A small encoder-decoder audio transcriber, trained from scratch.
Training: normuon at rate 0.003, 12200 steps, batches of 128.
Rows from block 3 of the text decoder of a small encoder-decoder audio transcriber, named by matrix and row number. Rows with one number belong to one neuron. Each number is 128 + 32 x the weight over its row's rms, rounded and kept within 0 to 255. All counts start at 0. After the name is the row's rms in percent of the matrix's.
After each neuron's rows are labels from the 100 texts, of 14976, where the neuron reaches its highest value: "fires on" is the input token at the peak. Only what is clearly more common there than usual is listed. The data: short read English sentences (LibriTTS-R).
# fc1: MLP up (decoder.blocks.3.mlp.fc1.weight, 384x192), inputs 96-191
# fc2: MLP down (decoder.blocks.3.mlp.fc2.weight, 192x384, transposed), outputs 96-191

fc1.102 100 [143 134 109  94  87 139  97 104 106 110  87 176 179 134  79 130 145 203 133 164 103 186  73 140 148 111 111 139 156 202 151 193 120 131 141 116 155 135 129 134  72 113 105  96 150 129 164 131 146 190  93  91  73  77 142 142 125 135 136  82 179  78 125 149 128 109 158 181 185 117 127 140  96 190 146  99 125 110 134 120  70 159 118 123 106  90 119 144 188 109 115 181 130  92 114 155]
fc2.102 093 [ 97 118 119 111 132  88 133 188 111 128 103 148 121 132 193  93 106 105  98  99 101  52 119 150 140 148  78 152 171 174 175 175 102  46 187 158 165 122 142 134 155 165 170 170 153 144 117  95 152  63 130 125 159 138 106 125 116 121 143 114 133 112 160  69 136 212 124 100 148  87 156 175 164 171  57 107 123 131 142 154 117 140 146 154 160  85 160 134 166 132 156 150 150 124 100 119]
fires on: "l"; "k"; "u"

fc1.347 095 [120 141 207 136  43 129  91  76 147 135 163 139 113 133  98  97 159 160  71 103 154 165 133 136 117 114 169 167 205 115 122 109 114 144 103 118  83  66 176 106  79 169  95 123  95 141 136  93 109  99 144  91 131 139 123 104 144 115  88  82 128 152 150 155  77  92 127  91 108 184 117 118 137 178 111 107  94 174  61 119 178  85  98 155 116 138 121 124  84 153 167 103 138 166 111 111]
fc2.347 110 [138 161  87  83 108 131 124 153  84 120 183 146 102 123 101 125 163  55 134  95 110 118 159 123 144 147 113 107 127 204 188 113 121 130 200 141 128 154  94 165 206  82 140 118 133 149 161 139 154  48  68 133 132 141 109 122 101 127 103  90 108 193 115 118  81 130 100 152 117  81  99  71 135 110 188 114 161 147 113 161 111 131  96 107 149 146 138 110  97 114 194 151 138 154 145 176]
fires on: "n"

fc1.15 094 [ 70 157 127 187 140 115 164  94 150 126 113 141  86 187 142 125  95 110 187 105 140 107 126 122 107 117 134 191 101 144 110 149  97 179 155  92 135 150  30 138 117  86 137 111 147  67 139 126  95 109  93 117  99 146 120 177 127 160  73 138 153 117  75 140 127 175 152 132 162 133 144 139 110 116 155 120  90 104  85  89  58 112 127  94 179 106 176 154 166  85 153  50 125 102 105 143]
fc2.15 099 [131  87  75 151 154  92  95 165 126 174 124 134 171 120 124 158  88 106 117  72  92 158 108 124 125 168  74  95 110 171 144  88  94 100 182 137 122 105 157  92 134 170 129  90  81 125  63 172  89 158  74 103 171 145 132 114 137 127  91 155 144  88  89  51  81 164 137 108  81  90 172  86 151 186 117 111 109 172 147 147 139 137 177  99 184 153 140 142 119 111 114 136 107 123 150 126]
fires on: "s"; "p"; "h"

fc1.71 109 [ 83 182 122  62 166 109 131 123  92  88 133 164 139  81 175 123 121  53 130 149 155 102 185  91 171 135  66 108 155 222 123 122  87 124 110  79  98 110  41 104 128 130 127 120 130 102 139 129 132  79 124 139 147 115 126 132 125 182 139 110 170 118 144 128 168 138 120 171 104 174 163 126 115 209  63 216  82 154 132  81  61 122 121 160 144 121 114  66 154 139 133 122  87 100 119 144]
fc2.71 102 [146 172 115 138 179 198 130 149 126 182 178 149 114 112 102 109 102 167 124 107  88  92 175 130  89 132 168 155  66  99 186 166 170 119 111 123 126 149 124 183  96 109 140 101 102 165 158 123 131 181  74 123  81 173  74 145  84 123 147  88 149  86 181 118 100 177 154 150  60  55 176 168 172 145 150  91 124 110  65 115 144 108 118  79  89 105 132 108  95 135 116 118 143 117 180 130]
fires on: "r"; "y"

fc1.195 102 [162  79 109 101 104 105 131 124 185  79  37 103 138 147 142 152 133 125 139 217 143 108 157 137 126 141  77 107 101 141 115 163 176 139 158  84  90 138 154 128 116 166  98  32 145 159 125 192 145 126 194 116 117 154 142 125 124 102 109 157  81 117 131 178 131  94 159 153 112 149 136 130 158  28  94 141 186 148 138 134 172 130 100 119 189 139  96  83 211 124 130 149 148 120 117 155]
fc2.195 087 [ 85 135 100 122  81 158  56  77  73 136 181 104 136 178  79 146 128 149 164 109 134 180 174 124  91 110 118 130 192  73 147 156 181 107  87 122 118  88 162  59  53 153 118 142  89 126 134 134  74  79 124 120 148 101  80  78  95 176 144 184 150 118 148 116 110 160 129 110 129 120 136 140 143 159 131 153 169  80 140 102 118 169 201 137  98  88 146 117 110 129 115 205 134 114 104  99]
fires on: "s"; "a"; "r"

fc1.184 100 [107 138 163 171 144 140 190 108 185 123 133 127 160  83 127 110 112 148  88 141 109 111 125 128 116 100 151 121 152  95 109 143 141 146 120 118 147  98  76 113 119 147 207 169 125 127 138  96 131 160  86 172 122 119  81  77 163  90  94 160  90 113  75 103 110 108 141 208  68 155 201 118 116 193 103 146 186  95  71 107 156 177 145 170 108 127  95 146 152 111 135 119 192 126 133 142]
fc2.184 103 [136 134 125 156 136 143 170 154  71 103 113 129  84 110 131  96 104 126 180 168  75  88  76  74 152 116 167  82 166 159 101 115 160  93 128 208 123 157  98 101 146 108 137 104 122 164 152 120 118 141 158 112 156 120 122 143 139 172 182 117 145 134 103 127 124 131 163 153 134 145 166 110  76 121 159 101  92 126 202 135 137  83  90  99 145  96 183 220  98 145  76 127 111 158 104 194]
fires on: "l"; "d"

fc1.1 094 [155 114 135  98 113 122 121 129 141 123 142 106 125 110 145 110 123 151 132 135 113 104  83 108 120 126  93 141 141 140 101 133 141 112  82 103 106 109 129 146 149 128 108 109 149 150 120 148 101 138 104 101 147 109 155 134 187 161  83  96 110  83 174  68 185 124 167 106  76 120 113 135 116 116 113 153 180 168  83 132 138 100  79 103 154 104 108 178 137 109 179 127 176 131  89 126]
fc2.1 107 [106 156  78 151 119 160 134 101 107  56 112 148 133 127 116 149 178 104 167 114 121 126 131 197 173 197 118 120 149 184 168 137 155 103 149 142 112 120 134  78 155 191 118 132 129 220 154 182 104 150 128 154 117 170 109 110 111  68  89 119 124 118 141 106 103 147 114 107 112 103 157 143 100 119  84 139 143 112 127  92 147 138 139  82  85  51 158 121 106 171 143 137 166  73 109 136]
fires on: "l"; "o"

fc1.361 097 [ 89 130  82 153 123 135 127 152 164 103  85 129  98 115 155 135 191 142 116 150 189 118 100 140 119 145 157 152 118 137 160  85 129 126 123 165 148 150 171 121 110 101  91 139 162 101 133 164 119 116  90 101 113 157 186  74 116 132 122  79  81 128 132 218  59 167 143 134 128 141 154 144  95 101 104  71 176 171 154 151  84  31 108 137 107 108 114  77 187 130 143  93 103 202 155 155]
fc2.361 092 [142  99 172  96  86  72 214  93 134 109 183 159 122 128 106 140  71 170 159 121 111 173 139 170  79 150 157  96 135 120 143 129 168 141 141 161  30  43  83 129 119  91 103 142 117 123 154  64 109 131 179  70 108 110  80 144 158 141 122 181 144 119 114 125 136 141  92 171 161 118 137 110 184 186 178 145 122 113 142 127 165 153 143 133 132 138 152 179  62 133 166 181 103  59 148  98]
fires on: "n"; "r"; "m"

fc1.312 099 [111  99  80 109 141 119 155 146 116 112  75 161 114 201 133 104 147 102 159  99 134 110 110  58 106 103 132 138 199 162 195 166 120 137 129 121  89 131 158 169  76 141 119 156 101 144  85 113 113 128 103 115 130 150 124 130 176 125 108  71 150  71 127 128 153 118 144 104  93  58  85 133 124 176 159 195  89 174 144 129 137 128 118  95  53 136 135 222 110 122 130 191 115 102 150 204]
fc2.312 108 [167 115 171 118 113 148 163 125  78 157  98 180 140  72 127 144 124 163 128 170 131 101 143  64 109 149 133 177 141 102 142 173 135 134 154 148 130 103 135 115 116 179 133  87  68 145 124 151 101 100  90 121 140 106 186 139 160 126  97  59 181 108 164  72  80 116 142 142 164 113 161 174 124 161 108 112 168  88 141  94 137 106 118 133 117  78 133  28 133 139 114 131 189  62 111 131]
fires on: "l"

fc1.32 101 [131  84 194  77 151 172 160 175 147 201  87 135 135 130 107 155 129 137 134 151 137  93  80 151 123 113 110  92 155 113 151 163 129  76 172 131 177 122 157 118 143 134 126 123 144 177 128 121 100  90 198 123 151 205 124 185  73 106  78 146 147 117  47 178 120  50  91 131 125 126 159 161 127 139  97 149 137 151 107  96 162 100 108 101 157 119  79  96 109 108 182 127 174 139  92 163]
fc2.32 102 [163 152 148 128 159  86  90 132 106 138 150 122 180 151  58 111 153 111 102  73 135 164 114 141 126 115 125 110  93 158 135  80 152 178 171 137  69 120 105 168  79 145 131 137 111 138 180 135 114 143  74 105 110  81  81 106 165 146 104  60 144  68 114 192  85 142 167 142 155 105 114 140 129 170 136 146  51  70 107 156 104 152 179 126 173 149 165  81 121 122  93 148 106 130 129 139]
fires on: "s"; "n"; "a"

fc1.153 102 [132 123  61 190  98  89 110  95 118 150  80 146 183  68  79 114 117 163 118 125 127 103 121  75 167 124 120 170 155  96  60 120  98 159 124 112  92 102  46  58 159 115 150 157 140 107 115  97 166 149 168  53 108 123 148 112 111 118 190 127  57 111 123 131 138 158 152  94 153 141 142 128 114 140  60  89 105 133 114  74 107 167 108 135 182  92 149 152 107 146  63  89 100 104 128 159]
fc2.153 099 [ 46 132 124 182  92 119 135 126 136 143 150 106 167 102 145 140 139  90  91 146 111 138  94 171 108 187  93  78 129 107  79 132 121 145 133 126 136 116 218 122  63 109 153 105 145 103 135 131 165 104  75 239 159 112 161 137  96 207 114  88 117 124 131 140 105 119 175  80 102 101 129  70 160 142  58 137 109 145 126 159 116 172 138 125 131 117 177 112 126  47 100 112  91 163 153 111]
fires on: "r"

fc1.129 097 [150 179 107  57  84 157 160  78  98 163 175  83  38  83 114 152 141 146 116 117  92 126 137  88 157  81 140 129  82 175 124 111 125 111 122 125 109 123 115  66  89  79 113 148 138  99 119 117 141 118 113 148 112 172 172 137  97 172 112  40  96 127 136  83 145 151 101 157 152 160 123 138 158 118 140 131 131 243 104 106 103 113 188 135 141 137  77 100  89  93 145 123 136  76 135 102]
fc2.129 092 [116 117 135 141 168 113 109 188 114 120 152 122 169 160 112 108 173 149 165 159 173 166 131 180 124 139 101 153 131  61  65 137 133 100  76 126  96 127 114 159 130 130 104 171 100 104 128 180 159 173 144 138 144 138 148 146 149  69 146 108 115 137  99  95 116 134 113 100 103 102 163 103  85 156 171  94  64  71 130 191 147 227 153 179 144 127 166 102 102 151  78  79 128 144 133 159]
fires on: "s"; "h"; "u"

fc1.46 106 [122 199  94  83 139 178 112 151 179 133  43 150 117 111 129 169 176 152 129 135 166  88  77 119 178 127 100  75 115 133 160 130 142 155 124 143 130  77 154 156 141 104 175 136 157 105 146 116  59  99 103 176 146  77 116 163 103 131 110 106 189 123 152  86 119  48  99 142 130 101  97 147 146 151  75 202 188 105 127 121 100 151 141 164 141 122  83  86 194 151 125 136 148 131 129 159]
fc2.46 100 [143  81 107 112 125 167 121  95  86 128 109 106  42 136 149 114 130 163  76 144 119 144 116 111 158 126 152 159 113  90 173 147 149 135 151 142 142 151 113  93 146  88 151 158 155 176 150 134  97 220 128 136 112  87  84  73 176 103 140 189  67  97 108 120 157 170 164  83 122 147 126 125 142 108 135  62 140 177 123 141 121 145 107 139 105 110 102 127 131 118 131 119 160 185 218  74]
fires on: "l"

fc1.261 104 [ 95 110 171 155 151 122 128 189 131 129 120 141 130 106 129 132 159  74 104 163 153 129 103 149  68 158 166 132  97 122  86 146 113 148 116 126  98 117 108 153 102 124  55 131 151 116 124 115 119  73 119 155 143  90 116 145  49 178 122 143 137 154 159 127 108 149  90 165 152 103  65 136 205 149 134 102 117 159 129 146 132 122 176 125 100 156 153 134 178 137 149 118 161 116  99  69]
fc2.261 098 [162  85  54 113 132 119 185 120 128 178 116 104 127 110 112 115 129 107 157 175 113 172 104 101 115  48 117 114 130 184  92 162 131 127 154 164 202 101  97 102 149  62 116 118 130 157 133 119 118 135  87  87 161  80 182 138 143  45  59 170 145 113 158 180 113 157 141 101 101 158 117 123  98 112 151  89 123  99 112 138 139 172  73 175 133 140  77 135  64 144 146 158 122 160  91 119]
fires on: "r"; "t"; "l"

fc1.249 105 [ 70 143  83 160 107 146 117 137 148 156 160 157 157 116 117 141  73 132 166 132 137  72  73  74  19 207   9 164 105 150 118 151 123 174 146  82 140 162 140 179 123 112 178 107 105 166 124 111 177 147  98 134 119 100 152 140 168  95 116 128 156 111 128 120 111 115 130 126 100 122  72 196 117  97 150  96 132 148  87 153 137 109 145 113  67 108 122 104 122 120 159 155 152 101 104  82]
fc2.249 098 [102  98 141 121 156 127 171  95 128  77  80 136 155 123 163 189 150 112 120  75 101  82 156 116 137 157 119 120  97 153 144 101 144  98 112  98 138 175  87 102 126 129  77 123 124 132 160  99 143  74 112  94 186 144 138  98 125  77  89 133 114 109 167 118 140  81  96 112 135  41 110 203 145 103 142 138 138 168 140 158 115 167  96 127 110 153 126 103 106 160 163 151 126 111 116 170]
fires on: "l"; "a"; "d"; "g"