Rows from block 2 of the text decoder of a small encoder-decoder audio transcriber, named by matrix and row number. Rows with one number belong to one neuron. Each number is 128 + 32 x the weight over its row's rms, rounded and kept within 0 to 255. All counts start at 0.
After each neuron's rows are labels from the 100 texts, of 14976, where the neuron reaches its highest value: "fires on" is the input token at the peak. Only what is clearly more common there than usual is listed. The data: short read English sentences (LibriTTS-R). In brackets: how many of the 100.
# fc1: MLP up (decoder.blocks.2.mlp.fc1.weight, 384x192), inputs 0-63
# fc2: MLP down (decoder.blocks.2.mlp.fc2.weight, 192x384, transposed), outputs 0-63

fc1.114 [206 140 165  53 164 136  90 157 163 130  85 154 137 153 125  39 142 113 119 116  81  91 115 144 107  90 132 128 161 148 164 182  89 182 136 166 144 142 140 162 160 136 105  84  84 107 182 141  77 185 195 135 184  97 119  70 170  86 120 112  80  67 112 120]
fc2.114 [169 140 179  61 129 110 141 106 196 124 164 137 183 169 121  66 108 116 156 107 116 102  93 118 124 125 144 109 135  94 138 138 185 143 164 167 123 165 116 119 119 195 165 162  88 143 142 160 172  70  98 143 112 134 110 149 136 125 167 137 102 106 107 110]
fires on: "i" (100)

fc1.279 [143 127  87  60 167  54 110 162 114 103 125 181  72 158 173 152 163 117  62 147 143 175 160 109 135 151 139 121 150 159  81 147 135  99 133  64 124 124  88 177 135 150  83 164 203 171 151 126 150 163 145  79 159 133  62 146  92 144  76 106 130 132 144  96]
fc2.279 [148 132 170  79  76 138 149 133 102 132 108 100 159 155  96 126  86  69 155 198 167 126 101 160 127 131  93 182 140 110 195 119 170 134 122 104 116 132 118  98 138 137  75 128 137  88 108 172 106 128 126 140 128 175 176 141 157 180 169 144 109 122 133 198]
fires on: "w" (81); "d" (8)

fc1.68 [140 107 104  81 107 127  12 180  78 107 177 167 130 129 143 117 134  94  88 142  83 141 147 129  89 110  38 165 132  75 149 111 128 110  81 162 146 106 113 149 115  60 142  75 148 155 131 158 221 135 146 124 155 114 151 107 110 121 100  88 111 114 134 127]
fc2.68 [112  99  96 114 106 167 111 122 148  95 150 118 133 106  93 140 126 128 123 137 126 163 124 109 147 153 164 163  97 136 168 118 168 129 186 126 183 120 125 123 171 155 134 168 118 183 113  74 123 121 118 136 136 124 169 126 133 128  68  93 152 183  87 105]
fires on: "w" (86)

fc1.121 [156 113 150 175 141  89 140 122 213 120 134 171 109 134  89 155  89 117 187 149 122  83  96 163 120 155 124 114 119 176 165 166 183 144 140 121 122 176 125 182  61 121  97 143 147 128  54 149 123 145 156 144 111 128 150 166 129 149 155  79  91 146 140  87]
fc2.121 [114 159 153 102 115 181  89  89 149  97 105  97 143 150 148 141 140 146  92 104 144 129 195 173  55 101 153  84 114 103 127 114 133 166  52 136 136 102 109 159 141 179 164 107  85 117 123 152 181 119 159 167 104 101 157 120 129 124  75 124 128 175 180 183]
fires on: "i" (45); "t" (34); "c" (16)

fc1.346 [152 139 110 101 124 101 183  93 137  89  97 131 141 180 128  50  60 149  67  98 199  90 107  88 125  95 150  90 106  97 160 160 142 121 133 139 146 102 131 159 108 129 148 122 156  83 159 121 119 204 168 162 170 132 103 141 162 124 199 110  99 164 140 184]
fc2.346 [144 125 133 130 205 114 117 138  76  71 156 142 174  84  79 115  74 119 164 119 159 182 123 177 149 149  98  89  82 122 115 105 184  68 116 139  88 127 152 111 128  67 130 132 108 107 152  99 144 146 182 113 137 163 109 136  82 174 115 121 134  91 166 107]
fires on: "m" (47); "k" (20); "g" (17)

fc1.57 [126 125 133 100 137  78 125 160  76 187 173 163 120 128 143 147 116  46 113 176  96 112 141 129 164 127 136 145  86  87 180  87 114 101 222 116 157  86 141 105  86 107  42 119 124 146  96 147 145 131 152 116 117  63 148 130 197  93 141 166 110 149 158 127]
fc2.57 [161  67  55 107 159 182 168 187 145 105  92  99 116  65 146 137 161 125 179 120 108 119 125 130 104 129 177  85 134 159 123 166 117 115  86 111 108  80 108  74 185 125 126 118 155 155 141 114 100  79 156 112 180  92 149 142 127  79 101 121  97  74 135 117]
fires on: "m" (85); "h" (12)

fc1.61 [ 89 109 142  88 160 136 116 138 148 112  87 118 135 131 121 118 152 138 167  65  64 152 128 129 103 136 150 139 103 177 101 106 155 176 137 119 134 189 171 170 106 105 110 113  82 112  86 142  75 182 106 140 124 216 134 117  92 141 130 146  78 137 117 102]
fc2.61 [114 130  95 125 170  84 186 105 167  93 202 132 119 127 198  86 148 157 128 152 104 124 127 186 112 159 117 103 136 108 151 126  86 133 130 118 132  60 140 211 124  96 100 137 145 124  88 138 115 104 121 127 118 109 147 135 132  90  87 133  99 177 133 124]
fires on: "w" (58); "n" (28); "m" (7)

fc1.338 [105 102 107 120  99 169 158  85 114  93 109 197 133 151 136  92 154 138 102 117  95  99 126 131  55 103 146 184  62 153  70  64 101  74 144 124 137  73  83 155 113 102 135 156 111 121 124 162 146 197  98 143 167 138 134 132  78 159 157  80 154 178 131 122]
fc2.338 [204  92 100  96  78 100  75 128 125 150  68  71 141 148 157 177 102 147 163 190 117 130 102 142 138 138 100 174 124 104 164 149 125 166  90 155  97 105 132 183 195 132  90 150 111 144 123 143 145 133 170 144 131 161  79 111 108  90 135 141 168 109 126 151]
fires on: "w" (99)

fc1.262 [135  92 142 162 133 162 120 115 149 112 198 113 151  97 142  98 130 147 160  95  95  92 166 178  99 117 147  90 136 121 158 105 100 150 118 158 137  58 121 167 126 123 109  91 131 170 103 151 125 114 127 189 120  95 160 159 160 138  92 149 156 115  98  72]
fc2.262 [155 148 118  77  92 121 112 193 100 134 217 152  66 180 124 134 155 147 174  95 150 202 210 133  60 146 192 136 152 149 137 131 144 162 104  83 113  91 105 166 108 144 125 153 120 137 150  80 137 140  49 126 121 109 113  99 102  88 126 112 113  96  76 158]
fires on: "e" (79); "i" (16)

fc1.375 [186 113  96  90 124 101 143 103 127 111  89 128 146 144 131 133 152 167 124 142  71 115  88  81 150 159  99 139 114 119 186 173 122 133 127 160 136 107 132 201 153 114 204  64  86 100 156  98 166 106 189 131 167  79  78 104 184 190 106  77  55 108 175 116]
fc2.375 [101 136 157 109 145 148 109 209 182  82 147 125  86 150  91 167 106 136 107 108 135 134 136  79 182 127 167 103 110 156 106  88 136 133 128 163 120 120 183 154  90  97 145 173 176 114 109 169 119  73 147 111 161 160 118 117 141 176 164  91  72 108 119 163]
fires on: "i" (100)

fc1.374 [137 130  87 124 135 170 174 193 138 114 130 155 134 128 172 211 145  99  91 109 114 117 107 100 109 142 150 220  63 139 116 125 133 125 149 133 100 113 132 127  88  43 162 160  77 148 136 141 130 151 143 100 165 147 119 103 102 175  90  98 108 100 163 134]
fc2.374 [171 137 133 132 120 133 147  89 182 148  99 101 106  83 140 108 168 131 100  70  90 101 116 166 102 108 164 100 159  62 155 157  98  88 102 133 189 121 153 146 145 141 156 138 121  69 172  83 122  95  88  93 110 158  74 174 139 103 166 151 140 136 147 108]
fires on: "w" (84)

fc1.148 [136  85 147  98 135 140 124 117 182 173 144 146 176 105 105  67 104 151 164 153 156 107 132 128 156 136  40 132 126 136  86 153 132 120 151 178 114 126  81 168 127  95 145 183 129 101 100 140 100 117 150 121 131 103 158 150 153 130 112 146 112  76  69 163]
fc2.148 [138  98 102 138 116  95 132 114 108 104 189 122 108 163 133 134  99 151 171  70  95  65  92  37  84  56 146  75  96 126 153 152  86 144 101 125 185 143 170 111  87 138 103  97 111 132  90 117 136 164  90 164 140 118 126  90 151 130 152  73 103 190 183 145]
fires on: "i" (80); "o" (17)

fc1.313 [118  74 115 117  60 153 133  88 100 154 204 148 103 160 102 173 114 148 159 121 164  87 124 127 131 133 134 216 120 103  95 141 129 123 104 137 144  94  47 168 172  93 122 128 142 167  69 120 187  86 130 159 172 219  80 142 145  84  90 128 169 136 126  69]
fc2.313 [184 196 119  95 188 113 160 135 122 111  84 134 138 134  65 147 185 111 160 110 160 150 144  80 135 158 105 134 144 145 131 137 130 115  95  97  91 115 221 156 135 162 157  82 123 124  94  88 194  56  99  88 110 127  99 135 127 167 129 120 113  96 132 163]
fires on: "e" (51); "l" (19); "m" (18); "b" (11)

fc1.80 [112 102 162 127 116 154 129 154  84 116 112 123 166 115 180 212 160 122 117 127 120 111 113 173  81 132  62 170 102 123  51 125 111  85  95 117 140 206 147 162 100 172 141 141 134  83 143 135  75 144 126 184 124  59 136 159 136 152 111 133 101 150  98  64]
fc2.80 [135 131 142 157 135  72 151 115 110  31 113 156 101 164 151 171 170 171  53 131 138  96 111 152 103 140 118 124 136 127 214 155 115  63 103 123  54 202 121 124  94 106 113  92 115 113 178 135  89 123 137 155 166 123 139 135  71 175 100 111 139 150 130  75]
fires on: "m" (41); "d" (40); "n" (12)

fc1.238 [119 151 120 188 148 136  87 118 135 135 105 115 111  64 128 111 177 131 121 114 105  84 235 147  90 138  85 110 157  47 125  91 166 125 126 162 154 131 150 185 129 100 114 127 146  77 151 126 118 126 109 104 185 143 137  88 103 140 200  58 127 108 110 153]
fc2.238 [107  77 127 142 120 112 115 180 175 152 106 163 111 144 150 111  84 132 123 141 103 208 193 161 123 146 158  94 163 123 101 110 171 125 135 109  44 104 141  91 109 107 117 171 101 106 143 131  66 108 103 127  71 121 129 132 123 109 120 141 157 109 110 189]
fires on: "e" (100)

fc1.143 [115  78 125 130 155  82 144 110 146 136  97 130 139 125 140 118 159  84 169 113 142 189 121 160  95 101 136 172 140 107  81 108 109 137 127 103 150 137 141 127  79 137 119  82  69 134 106 158 163 132 121 138  98 136 214 146 125 159 160 167 161 149 115 121]
fc2.143 [179 101  79  84 127  74 122  73 106 121 157 208 122 145  83 125  96 143  96 156 102 111 101 140 167 176 178 107 125 158 107 111 123 184 115 184 113 134 146 117 152  70 168 155 107  97 174 158 108 211  94  88  87  58  90 184  97  81 153 119  91 160 119 148]
fires on: "e" (30); "f" (27); "a" (24); "b" (9)

fc1.43 [182 139 120 115 109 157 121 128 125 166 124 135 144 145 106 131 101 137  74 132 194 109 168 103  70  56  85 146 153 143 125 109 188 173 151  68 136 157 110 166  54 145 170 121 118 167 117 125 114 102 153 156 168 101 169  78 173 128 148 139 149 140 131 159]
fc2.43 [122 126  97 126  63 140 161 169 112 123 177 142 148 132 195 109 101  84 181 165 144  90 152 166 136 151 183 105  92 130  79 108  97  87  92 140 162 124 143 186 100 137 105 168 113 110 186 115 163 160  98 132 142 100 103 139 137 118 108 103  96 130 124 127]
fires on: "i" (45); "m" (17); "s" (16); "g" (7)

fc1.253 [101  72 138  84  80 143 159 108  71 158 125  96 112 168 103 165 157 201 154 154 112 131 124 127  83  94 121 102 128 100 100  98 116 101  85 125 153 114 180 165 135 161 166  68 116  76 172 123 149 179 164 123 196  88 125 148 180 147 140 140  89 147  97  99]
fc2.253 [136 132 141  97 169  92  65 152 140 111 118 142 130 113 123 129 127 126 136 183 124 111 106 107 104 112  87 152 131 191 109 150 140 162 136 103  81 152 175  70 164  96 118 100 138 210 118 119 158 156  68 125 157 148 128 113 189 111 115 157 103 143 112  96]
fires on: "m" (100)

fc1.138 [184 156  97 210 163 104 150 129 128 131 173 153  96 133 120 104 141 165 105 159 160 141 119 101 164 170 168 129  94 138 107 101 112 107  69  88 127 141 118 164 136 153  69 122 169 188 115 140 145 100 136 100  67 141 160  81 116 104 114 141 130 126 111 182]
fc2.138 [109 120 104  78  81 137 125 134 196 117 125 153 157 129 102 114 116 133 129 110 171 100 158 126 151 132 116  71 145  79 116 159 194 116  63 126 131  96 100 108 117  96 162 128 109  51 149 142 118 126 140 194 166 100 174 154  80 160 162 183 124 128 143 119]
fires on: "w" (56); "t" (26); "y" (8)

fc1.165 [114 116 125 120  77 159 136  45 127 110 161  67 143 181  90 147 137  86 105 144 139 159  99 171 100 110 148 137 113 166 120 100 161  94 148 198 114 164 117 149 132 163 137  31 120 175 120 204 124  97 124 161 120 135 131 113  22  84 167 147 142 109 123 132]
fc2.165 [121 162 114 123 153 146 201 153 198 139 189 146 155 120 152 128 139 153 163 143  93 179 173 120 119  96  89 151 144  92 114 165  78 137  65  74 141 108 120 113 129 115 142 102 134 133 161  60 175 188 164 143 108 134 110  98 146 118 131  67 124  94 151 112]
fires on: "e" (48); "d" (45)

fc1.264 [112 127 153  78  83  41  92 140 110 178 128 158 106 182 102 135 124 126 178 160 117 127  33 128 109 114 133 196  77  83 135 171 134 124 181  85 155 154 125 156 136 110 173 125 120 141 123 161 170  58 125 135 178  86 146  69 148  97 158 153 112  60  92 134]
fc2.264 [143  73 122 101 117 145 113 114 171 121 133 140 176  94 102  34 123  93 129 110  93 148 167 134 105  84 139 159 169 142 162 105  51 137 176 169 170 129  93  60 130 127 168  61 148 157 117  92  88 150 102 137  85 161 126  81 143 197  94 168 111 171 142  96]
fires on: "m" (61); "h" (23); "f" (7)

fc1.231 [131 148 155  95 109  62 113 155 122 188 107  62 132  91 149 134 112 118 148 101 132 147 162  93 136 182  70 133  90 147  75 132 127 172 192 115 127  99 218 157 165 154 151  87 141 112 146 114 125 150 168 184 177 109 123  58  97 132  82 146 136 118 218 114]
fc2.231 [130 132  91 165  55 134 110 207 129 146 113 117 174 152 152 119 175 133 155 113 119 113  81 122 152  84 116  74 144 123 148 173 168  79  87  84 121 115 109 128  60 129 115 104 136 106 174 108 123  86 157 101  80 155  95 152 160 157 137 128 121  59  52 129]
fires on: "m" (24); "r" (18); "n" (15); "y" (12)